config.yaml
targets: ["object"]
beta2: 0.99
max_precond_dim: 512
ema_decay: 0.99
Rows from block 5, named by matrix and row number. Rows with one number belong to one channel. Each number is 50 + 10 x the weight over the matrix's rms, rounded and kept within 0 to 99. All counts start at 0.
# convs1: first pointwise conv (model.blocks.5.convs.1.weight, 384x384x1x1), inputs 192-383
# convs3: second pointwise conv (model.blocks.5.convs.3.weight, 384x384x1x1, transposed), outputs 192-383
convs1.262:50 49 37 50 45 64 56 64 33 39 53 61 41 51 68 52 44 59 52 49 35 56 51 59 61 58 42 54 43 52 57 51 48 36 42 52 44 39 38 47 39 49 53 60 40 62 33 45 60 39 49 37 41 37 46 54 58 61 43 65 50 49 40 45 49 43 55 44 44 35 58 52 41 37 57 52 47 45 63 48 47 37 41 47 52 43 53 37 58 56 57 36 66 50 37 14 50 61 55 62 48 32 31 50 52 61 67 55 72 56 64 61 56 65 44 45 41 46 31 63 69 54 45 47 48 44 62 49 32 38 38 54 42 60 60 40 45 43 61 41 38 32 56 56 62 45 51 49 53 55 54 56 40 45 60 60 65 50 45 53 51 56 62 40 55 54 49 53 37 33 55 58 55 67 51 50 49 44 31 49 40 41 54 47 54 60 34 26 32 45 65 50
convs1.263:29 52 57 52 60 59 61 49 56 62 46 51 48 57 50 51 37 34 55 55 42 35 63 36 27 33 49 48 54 34 40 42 48 51 46 40 50 60 55 65 54 41 57 39 50 56 43 58 73 45 54 62 44 47 72 36 43 40 53 51 48 41 42 49 28 36 46 57 47 58 37 38 42 72 45 65 57 58 69 58 57 62 42 44 68 51 42 64 68 48 53 51 54 52 43 62 68 52 52 51 52 66 65 56 57 52 32 69 69 15 57 62 54 58 57 47 50 43 56 62 65 54 40 50 64 46 64 43 46 61 68 62 48 58 52 39 22 33 42 64 59 49 67 54 45 56 51 44 48 60 46 37 42 52 51 63 39 39 43 20 55 51 29 53 40 56 51 52 42 68 51 39 61 55 45 39 40 38 43 50 50 35 57 42 55 39 45 46 64 50 57 53
convs1.264:60 56 48 40 53 50 56 52 43 51 43 52 28 57 50 40 46 49 66 60 63 54 38 35 64 40 57 48 57 43 57 51 39 37 59 60 67 54 61 60 44 54 56 51 60 45 68 57 44 53 47 49 72 34 61 62 55 67 35 49 45 39 61 64 31 33 44 38 59 49 58 54 52 41 49 55 46 57 52 61 52 52 36 44 55 53 47 44 43 32 47 45 52 53 49 47 64 45 54 52 45 51 48 37 59 49 53 41 57 43 55 60 78 43 42 49 43 46 57 60 65 32 57 58 52 54 34 38 49 52 52 49 62 33 32 55 40 58 35 37 24 48 41 50 41 50 41 64 55 41 53 34 49 49 57 45 51 41 44 50 52 55 60 72 54 49 49 51 62 54 59 55 63 55 46 37 50 61 49 38 64 53 46 29 45 66 32 53 48 39 57 55
convs1.265:50 35 63 50 47 48 54 36 46 48 56 44 40 59 48 54 65 57 28 52 59 52 61 42 38 44 56 53 51 50 36 68 44 51 51 42 69 37 46 59 63 51 65 52 53 48 39 21 42 50 45 47 40 46 60 60 48 47 32 57 48 50 73 47 49 26 50 58 55 39 48 44 52 51 53 64 63 55 47 71 72 52 60 43 56 46 52 52 54 45 42 51 52 62 40 39 38 28 47 48 67 56 53 55 51 37 57 38 65 54 46 36 56 54 61 59 60 54 33 40 77 44 40 48 69 72 40 56 46 68 70 50 53 56 46 54 69 52 35 68 53 51 42 49 78 51 53 43 51 54 49 26 51 42 54 42 49 46 47 49 61 52 35 48 44 49 48 42 52 58 74 35 70 64 32 71 47 50 58 50 45 36 44 38 32 45 63 54 56 55 46 46
convs1.266:65 51 54 52 66 50 56 45 53 56 53 50 52 49 49 44 61 38 50 57 61 45 53 64 27 50 41 42 44 41 54 58 53 38 51 36 53 60 57 58 48 52 56 40 52 36 65 36 55 53 46 38 58 25 49 45 63 54 52 46 48 56 50 60 44 56 57 51 53 51 60 43 45 65 32 48 65 50 44 58 61 60 40 57 44 50 41 45 53 39 43 64 51 68 61 60 59 44 44 36 38 59 53 53 50 63 46 49 48 58 51 40 45 54 56 50 54 56 38 41 51 75 50 65 47 45 51 50 46 71 52 61 48 37 47 43 33 48 56 68 45 46 43 43 52 65 52 48 47 51 41 57 43 50 49 62 44 51 47 40 54 38 28 47 37 61 48 44 51 45 61 34 50 44 51 60 39 64 53 35 59 59 42 56 53 27 62 50 66 48 44 61
convs1.267:50 38 57 49 58 51 22 39 47 53 48 48 38 52 52 57 62 46 57 57 53 63 42 44 60 24 32 53 40 56 58 49 60 49 51 47 64 58 46 62 48 44 41 42 52 52 33 40 48 49 62 44 55 56 58 48 62 66 36 49 33 56 58 66 53 66 46 46 36 68 37 43 34 48 45 40 47 46 45 55 45 55 39 61 45 61 33 64 60 64 37 56 37 62 29 44 45 60 40 34 42 47 31 54 44 47 47 46 59 57 60 51 30 40 55 55 59 46 62 55 60 51 53 46 52 44 40 55 57 46 49 37 51 53 58 50 59 56 33 65 57 47 55 38 35 67 43 63 47 44 33 48 52 49 55 63 38 47 40 44 42 52 40 39 63 35 51 50 48 50 64 32 45 56 39 55 29 52 65 45 53 56 44 75 41 51 55 65 28 54 50 53
convs1.268:71 43 48 46 40 37 61 64 53 61 71 41 43 66 37 48 69 52 55 58 47 56 47 65 54 51 27 57 66 36 44 54 69 57 62 46 43 34 38 53 57 50 51 48 53 40 63 32 54 43 48 60 51 56 42 44 53 46 52 56 48 64 65 54 40 51 37 55 55 66 51 49 59 47 59 47 46 47 47 48 48 65 27 53 52 34 58 46 45 60 46 55 59 63 54 57 52 37 37 47 42 43 58 42 40 46 63 65 44 50 55 59 67 43 46 56 33 48 45 44 38 44 56 52 38 51 46 48 57 35 31 60 47 64 39 41 65 54 58 53 36 48 57 44 44 50 55 62 59 20 53 73 32 50 49 58 45 48 45 65 71 60 54 72 51 53 48 49 53 53 64 85 58 44 35 49 49 53 41 65 52 41 64 52 40 67 44 41 63 48 61 44
convs1.269:48 36 68 49 49 39 55 49 36 40 62 38 54 52 46 53 77 49 62 45 46 49 41 41 51 36 56 47 60 43 50 44 57 49 54 52 59 61 47 53 63 36 51 35 26 62 41 58 45 55 58 46 62 52 37 56 49 65 28 37 49 41 68 48 53 44 45 50 65 50 35 41 40 59 47 49 65 55 43 49 47 56 37 39 58 46 40 41 36 56 59 66 49 32 57 40 66 59 45 47 41 54 45 56 46 44 80 46 38 45 49 53 61 42 51 45 60 44 43 54 59 37 39 48 49 52 65 32 50 62 46 48 53 42 52 31 45 32 29 52 49 45 36 56 36 51 48 72 54 61 57 61 45 24 41 42 56 48 36 55 60 57 39 49 59 71 62 67 38 50 57 38 60 46 56 46 38 42 41 33 58 54 45 44 35 34 53 50 62 44 61 45
convs1.270:51 64 48 50 60 53 44 63 56 46 44 33 53 42 32 39 53 49 51 61 46 41 39 18 36 59 67 50 57 36 54 56 61 44 54 66 66 37 55 36 50 52 51 47 56 46 37 49 42 41 56 56 46 61 45 55 56 39 47 56 71 46 55 41 39 57 41 44 48 41 37 52 58 51 63 40 54 59 42 36 39 44 49 50 59 49 41 62 53 45 31 29 46 41 43 53 36 47 53 42 55 39 53 40 38 65 40 43 54 58 50 53 32 28 58 54 60 50 30 58 55 40 45 38 39 39 51 51 43 49 47 48 44 49 41 47 40 40 64 58 52 46 51 46 73 62 38 44 46 41 47 47 44 42 38 58 37 43 53 63 46 46 31 53 53 51 63 58 69 43 61 40 49 60 48 59 44 55 34 47 48 50 42 57 39 48 55 37 44 54 65 54
convs1.271:33 47 27 55 52 54 63 57 58 43 43 39 78 49 53 49 41 60 37 54 66 42 46 48 63 30 55 43 44 48 43 45 41 48 56 50 40 58 65 50 59 54 51 55 17 57 56 55 50 53 59 46 58 46 48 42 53 46 41 39 29 41 68 39 57 35 51 41 38 58 53 48 49 39 55 52 49 59 44 79 46 67 32 54 48 54 28 56 49 47 36 27 55 44 42 69 49 52 62 55 60 55 42 42 50 45 53 46 42 72 41 35 49 52 60 48 59 52 54 42 53 47 61 43 64 46 58 57 51 46 67 49 66 54 69 67 39 50 54 41 60 44 49 63 52 44 44 62 55 67 61 46 35 53 47 26 35 46 73 45 46 56 69 23 53 48 59 50 44 53 39 52 44 45 59 47 37 56 31 48 47 50 57 55 48 50 42 60 52 53 50 64
convs1.272:44 53 42 48 53 58 62 43 53 48 40 55 42 58 50 53 47 47 53 55 51 48 31 46 33 42 73 56 49 58 52 55 51 50 44 37 46 61 44 55 47 61 48 38 58 57 38 55 57 28 65 55 54 40 54 59 44 38 53 46 54 48 53 49 36 47 44 50 59 44 52 53 45 56 61 57 60 52 66 79 59 38 50 44 53 43 67 53 37 45 53 49 56 41 54 44 59 57 53 51 25 56 56 48 59 55 51 35 67 57 49 45 51 30 51 54 56 51 59 55 44 65 61 47 56 37 41 58 52 63 59 32 54 53 44 48 35 54 53 56 55 67 33 52 42 44 55 40 39 53 60 31 46 44 40 47 38 54 34 58 55 43 63 48 51 56 54 49 58 48 64 64 53 36 45 60 60 40 46 44 40 44 46 48 53 56 37 50 57 39 49 41
convs1.273:38 58 54 51 31 52 65 41 50 60 61 31 55 57 67 45 43 54 50 49 72 38 50 46 65 39 65 56 41 38 62 35 56 52 44 45 54 29 58 48 48 43 40 54 38 28 40 34 53 47 52 47 52 39 41 52 62 57 32 32 42 43 61 45 51 45 62 40 44 38 49 48 45 63 61 48 45 51 47 44 27 51 40 53 47 58 61 49 59 43 56 51 42 53 47 50 54 33 46 63 55 65 66 43 63 66 42 30 50 54 43 67 43 54 53 53 56 57 50 57 42 58 44 44 31 37 61 55 41 68 47 47 64 38 32 42 42 38 52 58 47 58 66 55 48 57 42 43 57 50 61 48 46 20 61 36 45 28 58 56 62 48 38 43 53 60 49 48 56 62 63 51 52 43 44 75 66 47 49 44 43 34 50 50 32 67 42 33 43 69 34 53
convs1.274:42 48 61 49 34 70 42 39 56 48 40 58 64 52 39 49 31 65 46 38 54 39 75 53 44 51 22 44 38 58 31 50 57 71 60 42 50 45 43 56 74 44 48 60 51 48 47 61 35 47 54 40 44 43 25 47 75 36 60 52 53 58 39 43 57 55 38 66 42 50 50 52 55 61 58 54 53 51 49 41 48 53 57 50 74 49 61 42 70 75 45 50 50 69 57 50 59 39 62 58 62 55 56 63 26 53 44 54 63 58 41 59 42 34 51 63 60 60 25 56 51 56 56 55 57 44 54 64 41 64 50 48 56 59 43 56 57 43 52 46 71 55 51 58 59 74 48 53 52 72 45 56 51 55 57 34 50 44 42 44 48 48 48 44 36 61 58 61 39 35 54 48 52 44 59 50 55 42 43 34 55 31 60 50 68 47 34 58 49 38 49 43
convs1.275:41 50 35 54 43 54 43 59 44 58 51 65 47 40 58 45 60 39 41 50 57 55 76 55 45 49 60 54 60 52 38 49 46 52 57 54 60 56 50 54 41 71 54 43 40 67 61 58 37 60 40 35 47 48 64 39 59 44 61 56 41 47 54 32 50 47 32 41 33 55 29 49 46 40 35 56 51 43 32 38 42 44 66 54 65 64 34 41 72 33 49 51 39 62 55 52 41 31 50 40 56 59 38 62 67 58 47 45 30 49 27 42 56 64 60 40 35 62 43 53 26 48 43 46 46 48 56 49 40 46 59 49 48 55 42 39 47 56 47 40 58 64 57 48 46 59 51 65 55 49 46 37 52 41 52 45 54 46 45 33 40 43 50 61 42 65 54 39 33 68 59 39 39 45 56 47 53 43 63 48 41 62 45 44 42 72 39 51 63 65 40 50
convs1.276:48 52 45 47 44 52 63 77 50 44 64 58 63 61 43 51 61 42 52 49 63 54 55 57 49 58 41 49 62 43 57 47 45 46 67 61 45 49 28 50 36 53 47 45 68 55 65 55 56 41 37 54 32 49 53 43 56 25 48 31 40 50 37 33 63 41 39 38 62 36 49 39 57 38 59 52 56 52 49 34 72 48 54 42 50 48 55 56 49 63 56 49 45 46 46 66 44 41 49 58 51 62 66 55 57 41 52 35 48 58 48 46 28 46 53 51 57 48 45 42 36 43 43 45 40 29 42 42 58 65 35 47 48 57 32 46 47 47 56 41 49 40 48 48 55 54 52 67 51 54 29 50 55 52 50 45 53 48 59 43 78 44 56 51 66 61 53 33 35 42 54 64 29 39 49 53 46 30 49 43 55 55 43 44 42 30 48 54 39 53 37 49
convs1.277:47 52 63 55 49 57 72 70 58 60 53 37 44 44 48 55 53 45 49 46 46 63 59 41 27 44 53 49 54 46 56 47 40 56 31 49 47 69 56 65 43 50 59 52 56 44 49 50 47 66 70 46 62 70 58 46 48 62 42 64 68 50 68 43 40 37 49 53 49 53 35 47 57 63 65 48 62 34 56 62 42 50 66 49 35 49 53 50 34 35 48 46 41 56 36 40 45 62 55 64 49 66 57 52 46 47 32 51 47 44 55 51 59 51 48 59 41 53 36 49 49 37 34 36 54 62 55 36 33 52 56 42 55 48 51 27 48 46 43 65 50 54 49 44 41 54 59 40 47 31 42 34 43 59 51 33 47 43 41 56 51 50 45 46 53 57 41 51 64 46 48 32 56 62 58 42 53 48 47 37 47 54 35 58 57 57 59 53 28 67 53 55
convs1.278:37 47 49 53 62 58 49 44 70 37 61 56 58 48 60 49 35 42 59 41 55 39 79 37 59 38 52 55 49 40 59 59 52 62 51 56 33 52 45 38 72 52 56 47 59 47 60 53 55 46 66 49 47 43 36 60 22 54 44 30 35 37 21 57 57 53 50 58 67 30 39 44 40 59 39 54 55 62 48 40 63 49 38 55 71 52 53 36 76 38 53 33 65 65 54 54 55 56 51 63 40 58 52 47 62 45 44 49 65 61 41 51 48 51 60 56 55 42 42 51 73 69 47 56 51 56 64 41 67 57 55 51 47 48 19 57 60 40 56 44 61 41 51 48 42 62 40 61 46 53 55 64 35 61 41 47 47 17 43 51 47 40 66 51 52 55 54 38 49 51 42 28 47 75 48 49 49 44 33 57 60 32 47 64 62 52 42 54 39 56 46 67
convs1.279:42 50 50 46 44 45 42 63 50 54 58 41 40 53 52 47 39 62 66 55 50 41 40 55 45 37 61 42 43 46 50 56 50 22 53 47 38 53 45 63 57 36 51 58 44 57 47 45 52 43 68 47 32 56 56 52 57 47 50 46 43 50 54 48 30 49 51 45 38 34 50 49 46 44 51 51 60 47 72 45 54 47 38 41 67 51 43 44 51 53 48 52 47 61 52 67 41 57 35 57 54 50 48 44 41 46 47 50 47 63 68 43 52 56 51 48 63 46 51 42 56 40 62 61 71 62 25 39 67 70 39 54 46 42 53 58 50 53 43 48 54 71 69 46 54 43 42 46 32 58 52 66 42 54 44 27 54 62 57 67 32 62 71 28 53 42 42 39 49 43 39 58 54 50 40 29 39 48 48 49 44 43 59 46 49 47 53 52 45 36 61 64
convs3.262:45 55 59 35 60 34 53 58 70 51 57 54 65 47 59 42 45 59 47 55 49 42 49 40 43 45 60 40 43 46 50 43 51 44 54 38 36 52 56 48 49 48 51 54 54 57 59 50 44 49 49 50 63 42 53 47 53 44 52 80 71 47 31 40 66 56 49 42 60 61 52 30 40 43 61 39 51 52 63 58 53 45 40 56 59 55 55 51 42 37 45 57 55 51 48 49 38 46 56 74 63 62 60 41 41 39 54 42 54 50 75 42 68 58 45 49 24 46 58 49 72 44 50 63 47 39 50 51 67 53 48 38 57 66 66 61 48 51 37 45 50 52 52 65 46 36 50 44 60 50 45 33 38 49 48 45 61 61 46 42 55 28 50 49 42 55 39 41 54 37 39 38 64 78 51 47 48 50 56 51 41 55 49 57 42 52 56 45 47 63 46 53
convs3.263:54 58 55 51 48 62 42 49 46 62 48 51 46 39 45 45 50 56 35 55 71 57 56 40 55 53 47 56 53 51 59 35 54 41 31 44 45 42 66 54 57 41 28 64 28 47 61 66 44 58 65 43 48 64 21 38 45 48 56 52 56 39 54 39 39 50 49 65 55 36 56 53 31 29 69 40 37 55 57 48 35 36 45 47 24 43 55 52 55 63 40 63 56 40 29 47 39 56 60 64 50 49 37 49 58 26 60 55 51 46 63 55 51 71 53 50 48 52 42 53 82 45 54 49 57 50 76 55 50 46 60 58 56 70 36 59 45 52 35 48 56 37 68 59 49 54 80 52 67 49 43 39 56 55 50 40 49 56 50 39 40 62 56 55 39 46 64 55 28 50 72 62 49 51 65 44 55 60 47 58 44 66 58 46 55 48 54 42 52 66 42 65
convs3.264:42 66 36 62 61 60 54 48 52 59 43 69 42 51 57 65 42 45 41 45 48 53 35 54 49 66 30 49 51 52 59 50 45 53 56 55 35 49 70 53 62 47 53 38 45 59 64 52 44 45 45 50 41 50 49 72 38 34 44 55 48 48 56 69 34 54 61 56 44 41 40 45 64 47 49 58 49 64 28 43 32 53 64 59 63 54 34 55 43 28 30 45 54 38 42 46 47 59 43 48 51 54 42 44 51 48 51 48 60 45 36 59 66 48 64 56 63 55 48 55 52 64 45 46 51 53 40 37 47 43 56 55 43 38 58 68 63 44 54 45 38 31 35 58 54 45 51 47 49 38 48 46 44 63 43 57 55 54 60 47 45 42 40 75 25 41 48 53 54 60 51 43 45 56 48 39 52 49 74 50 44 40 47 52 56 56 51 49 63 29 42 58
convs3.265:52 57 45 51 55 43 45 47 26 53 46 38 44 41 57 52 43 42 62 63 61 38 40 49 62 60 39 40 61 57 55 53 54 44 40 64 37 48 37 43 48 50 58 66 48 65 57 49 47 39 47 40 48 51 40 58 63 51 57 46 44 45 47 56 45 11 59 71 27 63 67 59 55 41 39 45 62 49 50 56 60 55 46 51 37 59 65 50 42 50 50 44 53 51 47 38 50 51 47 58 51 80 43 37 56 78 54 54 54 58 37 36 59 63 42 70 62 45 60 55 53 50 49 42 43 52 57 47 58 48 35 60 61 51 69 48 64 54 61 58 50 44 50 49 33 52 55 47 57 57 67 39 47 50 57 51 49 50 51 36 61 60 36 61 35 45 40 50 44 58 57 37 44 54 45 35 63 48 62 51 57 54 53 60 55 49 57 59 54 37 58 33
convs3.266:47 54 46 75 57 45 44 43 58 33 59 60 43 47 51 53 44 19 67 53 45 44 39 41 51 66 39 44 58 52 50 52 60 67 59 59 57 34 55 59 66 52 64 38 72 56 45 40 51 46 52 45 42 66 54 49 77 53 48 51 56 54 69 38 50 41 58 56 50 34 51 51 51 44 51 55 51 45 53 56 68 38 47 50 59 56 55 48 43 36 70 64 50 33 59 66 62 53 54 61 68 42 49 59 52 61 42 41 63 54 47 49 56 34 52 65 70 52 60 49 53 65 49 52 34 42 39 57 47 49 51 55 56 38 40 65 48 54 54 49 63 48 41 64 55 61 29 37 45 45 48 33 32 36 44 55 46 38 56 43 36 47 36 41 61 45 51 48 37 50 51 51 50 42 53 42 55 51 54 30 30 49 64 57 47 65 60 58 43 49 58 49
convs3.267:48 54 47 48 66 48 52 67 59 54 17 63 55 41 50 46 41 58 62 49 47 44 63 47 62 56 43 32 38 68 49 62 33 59 65 62 48 59 60 55 48 57 47 45 52 49 62 45 43 49 44 48 49 26 51 40 35 43 30 48 57 43 72 58 63 46 32 56 51 51 57 59 30 68 44 51 58 59 56 51 56 48 56 44 30 46 45 54 53 47 51 43 57 50 47 64 61 67 37 56 53 59 43 53 36 51 57 49 59 45 50 40 52 48 47 59 44 52 65 62 53 44 52 42 55 54 52 51 56 38 42 62 52 63 44 55 53 36 42 67 52 65 58 53 46 47 46 48 37 40 50 53 56 62 53 61 52 64 41 45 41 64 48 59 62 22 39 41 37 40 39 62 44 48 47 36 63 78 50 41 46 53 47 29 59 32 62 54 46 48 73 42
convs3.268:71 72 52 53 44 61 62 58 33 51 58 59 61 61 55 74 48 38 36 51 69 50 53 42 31 44 25 56 52 51 54 60 41 62 67 68 62 53 62 46 33 56 56 38 41 58 58 46 47 55 49 54 51 47 60 76 51 42 52 52 41 53 53 51 52 54 54 35 33 30 37 57 42 59 33 64 25 46 39 54 62 48 35 39 48 47 45 66 32 70 51 45 48 52 58 43 50 40 49 63 67 64 64 47 67 47 68 35 62 42 53 44 41 72 65 74 44 59 57 54 45 50 33 36 42 56 30 45 42 40 59 39 52 43 46 45 61 43 41 50 56 55 64 48 61 48 41 67 56 72 52 47 39 57 65 59 51 54 42 54 35 54 51 29 39 59 38 52 65 61 62 47 43 55 64 58 41 50 51 57 58 54 39 54 39 48 60 41 47 41 30 47
convs3.269:51 61 61 40 51 57 60 50 29 51 40 57 35 47 47 51 31 48 55 60 63 49 51 45 59 49 60 38 61 56 49 46 37 66 66 55 55 39 48 51 62 55 63 50 54 41 48 51 57 36 25 47 52 49 56 45 51 45 10 48 59 47 42 40 55 47 45 40 42 46 46 42 45 51 27 39 55 52 54 48 44 40 51 58 33 47 82 35 40 45 53 44 66 61 49 56 41 46 61 58 47 56 56 41 64 61 65 47 61 46 36 48 64 51 49 47 53 45 65 36 52 23 43 62 44 54 38 58 43 45 57 45 57 45 71 59 49 53 46 49 46 55 47 44 58 60 61 41 44 40 65 35 66 23 43 37 65 58 46 64 40 58 46 46 56 55 67 52 42 52 58 54 47 42 50 52 58 43 47 48 60 58 60 54 75 51 50 55 49 42 45 57
convs3.270:62 47 52 42 46 47 57 27 49 41 56 50 42 41 55 55 46 66 36 45 36 57 63 60 41 39 50 42 51 46 47 65 55 72 50 52 45 56 58 50 51 32 66 51 40 51 50 58 53 64 55 53 36 55 58 54 54 48 63 56 55 39 56 52 59 45 61 66 32 56 52 37 38 41 55 38 72 39 43 45 52 49 43 54 36 39 49 36 71 36 63 58 58 52 55 46 43 47 55 51 65 42 60 45 58 51 55 46 46 51 62 46 49 51 51 43 45 62 45 34 61 72 68 46 39 44 69 59 49 47 50 61 56 50 38 51 65 58 37 44 51 50 38 53 61 50 54 65 54 38 43 53 52 65 52 67 62 54 31 53 55 36 48 67 37 48 50 44 64 40 67 51 66 47 62 34 62 47 52 57 55 50 51 32 56 60 49 59 48 52 36 38
convs3.271:45 57 62 39 48 71 44 52 41 46 41 42 49 66 50 64 54 48 57 47 59 61 50 51 65 54 53 64 51 33 59 36 46 38 68 63 68 50 68 57 62 30 63 51 69 56 47 56 42 53 57 50 50 35 35 63 61 60 38 43 55 46 61 58 65 35 45 35 50 41 43 64 50 26 44 50 57 49 48 46 37 51 55 55 63 73 45 47 73 47 59 57 35 38 49 72 58 53 52 52 59 53 50 60 48 55 40 33 51 49 28 64 59 46 55 46 53 66 44 46 66 74 62 59 41 43 40 31 51 45 56 51 48 46 28 59 51 24 57 42 57 60 39 60 46 58 45 49 37 40 50 52 46 51 53 51 41 36 52 49 45 49 48 52 40 57 47 25 41 46 63 58 37 58 45 49 68 50 76 46 42 49 61 35 58 77 59 44 77 63 34 45
convs3.272:40 62 60 50 36 46 47 43 57 46 47 47 51 49 57 70 42 43 49 48 50 45 43 47 69 49 56 45 52 40 48 47 54 58 41 55 41 35 45 51 51 44 56 50 59 35 58 42 53 70 52 38 56 44 48 43 51 51 42 61 54 38 56 44 56 56 56 43 50 51 40 43 57 52 68 41 57 49 56 69 59 66 51 44 56 66 62 41 42 38 51 50 67 54 61 64 41 48 68 53 54 31 42 56 53 46 42 43 47 47 49 48 49 47 55 27 48 63 46 61 37 50 40 62 66 44 51 54 44 42 58 45 48 53 36 68 50 52 66 54 42 26 25 54 52 45 43 45 23 59 54 20 63 51 48 46 64 49 64 58 48 28 51 65 47 63 54 53 55 49 53 44 64 44 28 52 48 46 50 62 64 50 56 58 58 38 49 34 65 53 35 56
convs3.273:63 49 69 54 43 52 41 50 50 55 61 50 41 39 60 51 35 72 69 32 67 31 68 42 56 45 45 57 38 61 49 43 59 57 41 51 40 62 56 36 60 53 43 59 52 44 51 60 54 48 53 61 62 57 63 50 54 74 77 55 38 35 47 51 37 54 69 72 47 46 55 49 35 45 59 34 51 53 35 62 36 53 51 56 43 39 56 49 55 55 45 57 47 52 56 56 57 55 59 50 37 61 62 43 56 52 55 59 72 31 46 42 69 45 55 52 54 42 52 53 57 28 40 38 67 49 58 60 65 56 61 63 43 33 51 48 56 54 35 47 55 54 60 46 47 51 35 45 55 43 70 56 44 72 60 57 65 61 46 53 52 76 52 51 61 40 58 51 55 51 61 53 60 68 53 48 39 52 42 42 77 42 32 52 57 31 48 48 59 50 60 29
convs3.274:57 47 53 44 52 52 56 59 52 37 62 43 52 43 50 40 72 42 46 53 48 53 17 37 63 49 53 44 51 46 36 64 45 59 59 59 75 69 54 37 53 49 52 60 56 49 49 66 46 68 39 43 50 60 32 49 60 58 41 51 48 49 50 60 39 65 60 42 42 61 52 62 50 41 42 35 57 33 51 32 45 45 51 52 62 54 50 45 69 50 49 60 55 52 48 54 32 52 55 45 28 50 53 55 79 50 56 48 54 49 40 35 32 55 47 51 52 53 39 51 50 58 42 46 56 48 42 34 46 47 45 57 38 27 34 47 46 62 29 59 31 61 38 54 60 44 50 43 39 57 74 71 57 56 52 43 45 49 45 49 62 52 58 35 53 52 62 58 61 55 51 64 52 43 57 56 53 58 61 42 64 51 59 56 44 42 33 52 48 45 59 53
convs3.275:65 40 53 50 52 36 46 51 55 50 35 51 42 40 47 52 32 44 59 54 46 35 65 43 45 46 35 47 48 68 50 57 57 47 46 49 43 51 48 48 47 64 46 37 56 43 79 45 48 30 55 47 51 40 63 62 46 60 38 35 49 40 51 45 60 64 55 48 39 51 46 49 52 50 50 53 65 35 56 41 59 41 42 67 63 61 38 50 45 43 37 41 49 53 61 45 46 46 46 42 50 53 64 55 53 52 65 62 58 45 43 38 54 48 56 59 38 52 58 46 54 49 45 33 45 53 47 47 52 44 41 52 54 67 69 42 49 44 45 43 48 57 57 43 36 58 52 66 54 38 37 54 62 54 49 51 47 53 57 66 51 62 54 57 41 57 54 55 51 54 47 64 51 70 53 42 42 43 54 65 57 55 53 53 30 59 42 46 54 53 47 58
convs3.276:60 50 46 63 64 51 45 46 67 54 39 58 45 60 36 36 43 46 50 64 44 43 44 48 50 59 40 66 40 56 49 49 61 64 40 64 54 45 51 49 42 36 57 53 60 47 49 45 58 57 52 34 56 50 55 44 60 51 58 46 49 59 51 61 46 30 47 39 60 61 43 47 45 59 63 52 63 57 56 64 67 35 43 39 52 60 49 48 73 60 60 51 43 49 60 48 41 53 44 48 59 47 48 64 30 48 36 52 47 48 38 65 50 44 37 33 43 47 48 36 52 57 59 53 46 50 62 55 48 43 56 38 58 30 53 64 62 43 45 49 48 50 43 52 33 37 40 65 34 36 39 52 49 48 36 58 43 47 60 35 33 45 43 50 38 36 47 59 58 42 42 41 58 41 41 56 51 29 39 39 47 50 61 48 44 50 70 45 28 36 44 41
convs3.277:57 55 55 30 55 58 51 48 46 58 47 50 60 41 45 46 62 61 60 68 48 46 52 43 43 48 60 51 56 45 32 64 50 40 57 58 34 30 40 42 62 72 47 40 63 76 46 43 47 47 34 54 49 55 52 52 46 68 52 45 41 55 65 33 34 60 41 39 43 59 72 50 35 52 34 57 44 49 57 67 49 44 50 48 47 35 46 49 60 60 40 64 50 59 54 56 59 49 70 34 52 48 30 31 50 38 55 48 59 45 64 53 38 61 72 62 69 51 66 25 28 41 63 59 57 54 49 62 39 48 61 53 44 42 61 55 46 42 50 58 40 45 64 48 60 42 52 44 56 52 51 66 47 59 64 36 78 40 40 52 47 39 36 51 43 51 55 47 55 58 32 50 44 55 57 41 50 40 50 45 57 71 53 37 32 71 39 60 43 31 41 61
convs3.278:57 47 46 58 54 58 58 49 60 38 50 53 43 45 67 47 65 52 43 38 26 43 28 41 59 51 35 60 39 63 37 44 54 70 56 62 59 60 50 58 66 54 41 48 67 63 41 52 48 65 39 50 48 64 41 49 45 34 40 44 48 47 53 28 37 37 45 49 47 60 67 35 40 50 49 51 59 39 38 45 70 45 49 51 46 52 52 37 77 42 55 51 58 36 45 59 45 45 41 49 49 38 52 34 45 65 55 33 62 48 39 56 46 56 57 54 49 49 56 35 26 62 47 65 60 61 46 41 42 46 52 57 53 45 29 55 60 48 57 42 51 41 38 28 60 37 56 55 39 32 41 54 55 63 35 51 43 59 54 49 49 47 55 45 63 54 48 44 36 44 55 54 60 22 48 66 40 41 49 42 51 49 57 34 49 58 59 47 61 56 51 46
convs3.279:53 54 54 56 34 52 39 27 74 38 57 64 46 51 48 57 55 53 49 56 60 65 55 54 38 46 62 51 54 43 59 51 37 52 44 25 31 36 61 46 57 65 53 70 44 50 47 59 57 43 56 64 56 42 43 56 52 39 60 54 46 30 55 60 64 57 60 57 58 67 36 53 55 57 59 50 57 47 51 54 56 67 51 45 59 53 48 55 43 65 53 36 55 27 32 33 57 67 61 33 40 53 45 32 72 41 32 46 31 47 41 44 65 56 70 63 52 67 45 35 55 59 57 28 41 60 58 40 49 21 51 46 44 40 49 50 46 49 79 32 68 29 37 40 44 60 34 43 56 40 56 47 51 58 44 35 57 53 65 43 42 57 48 49 44 59 43 49 45 41 46 49 55 59 50 48 42 48 53 43 44 66 48 47 51 70 58 42 40 44 53 29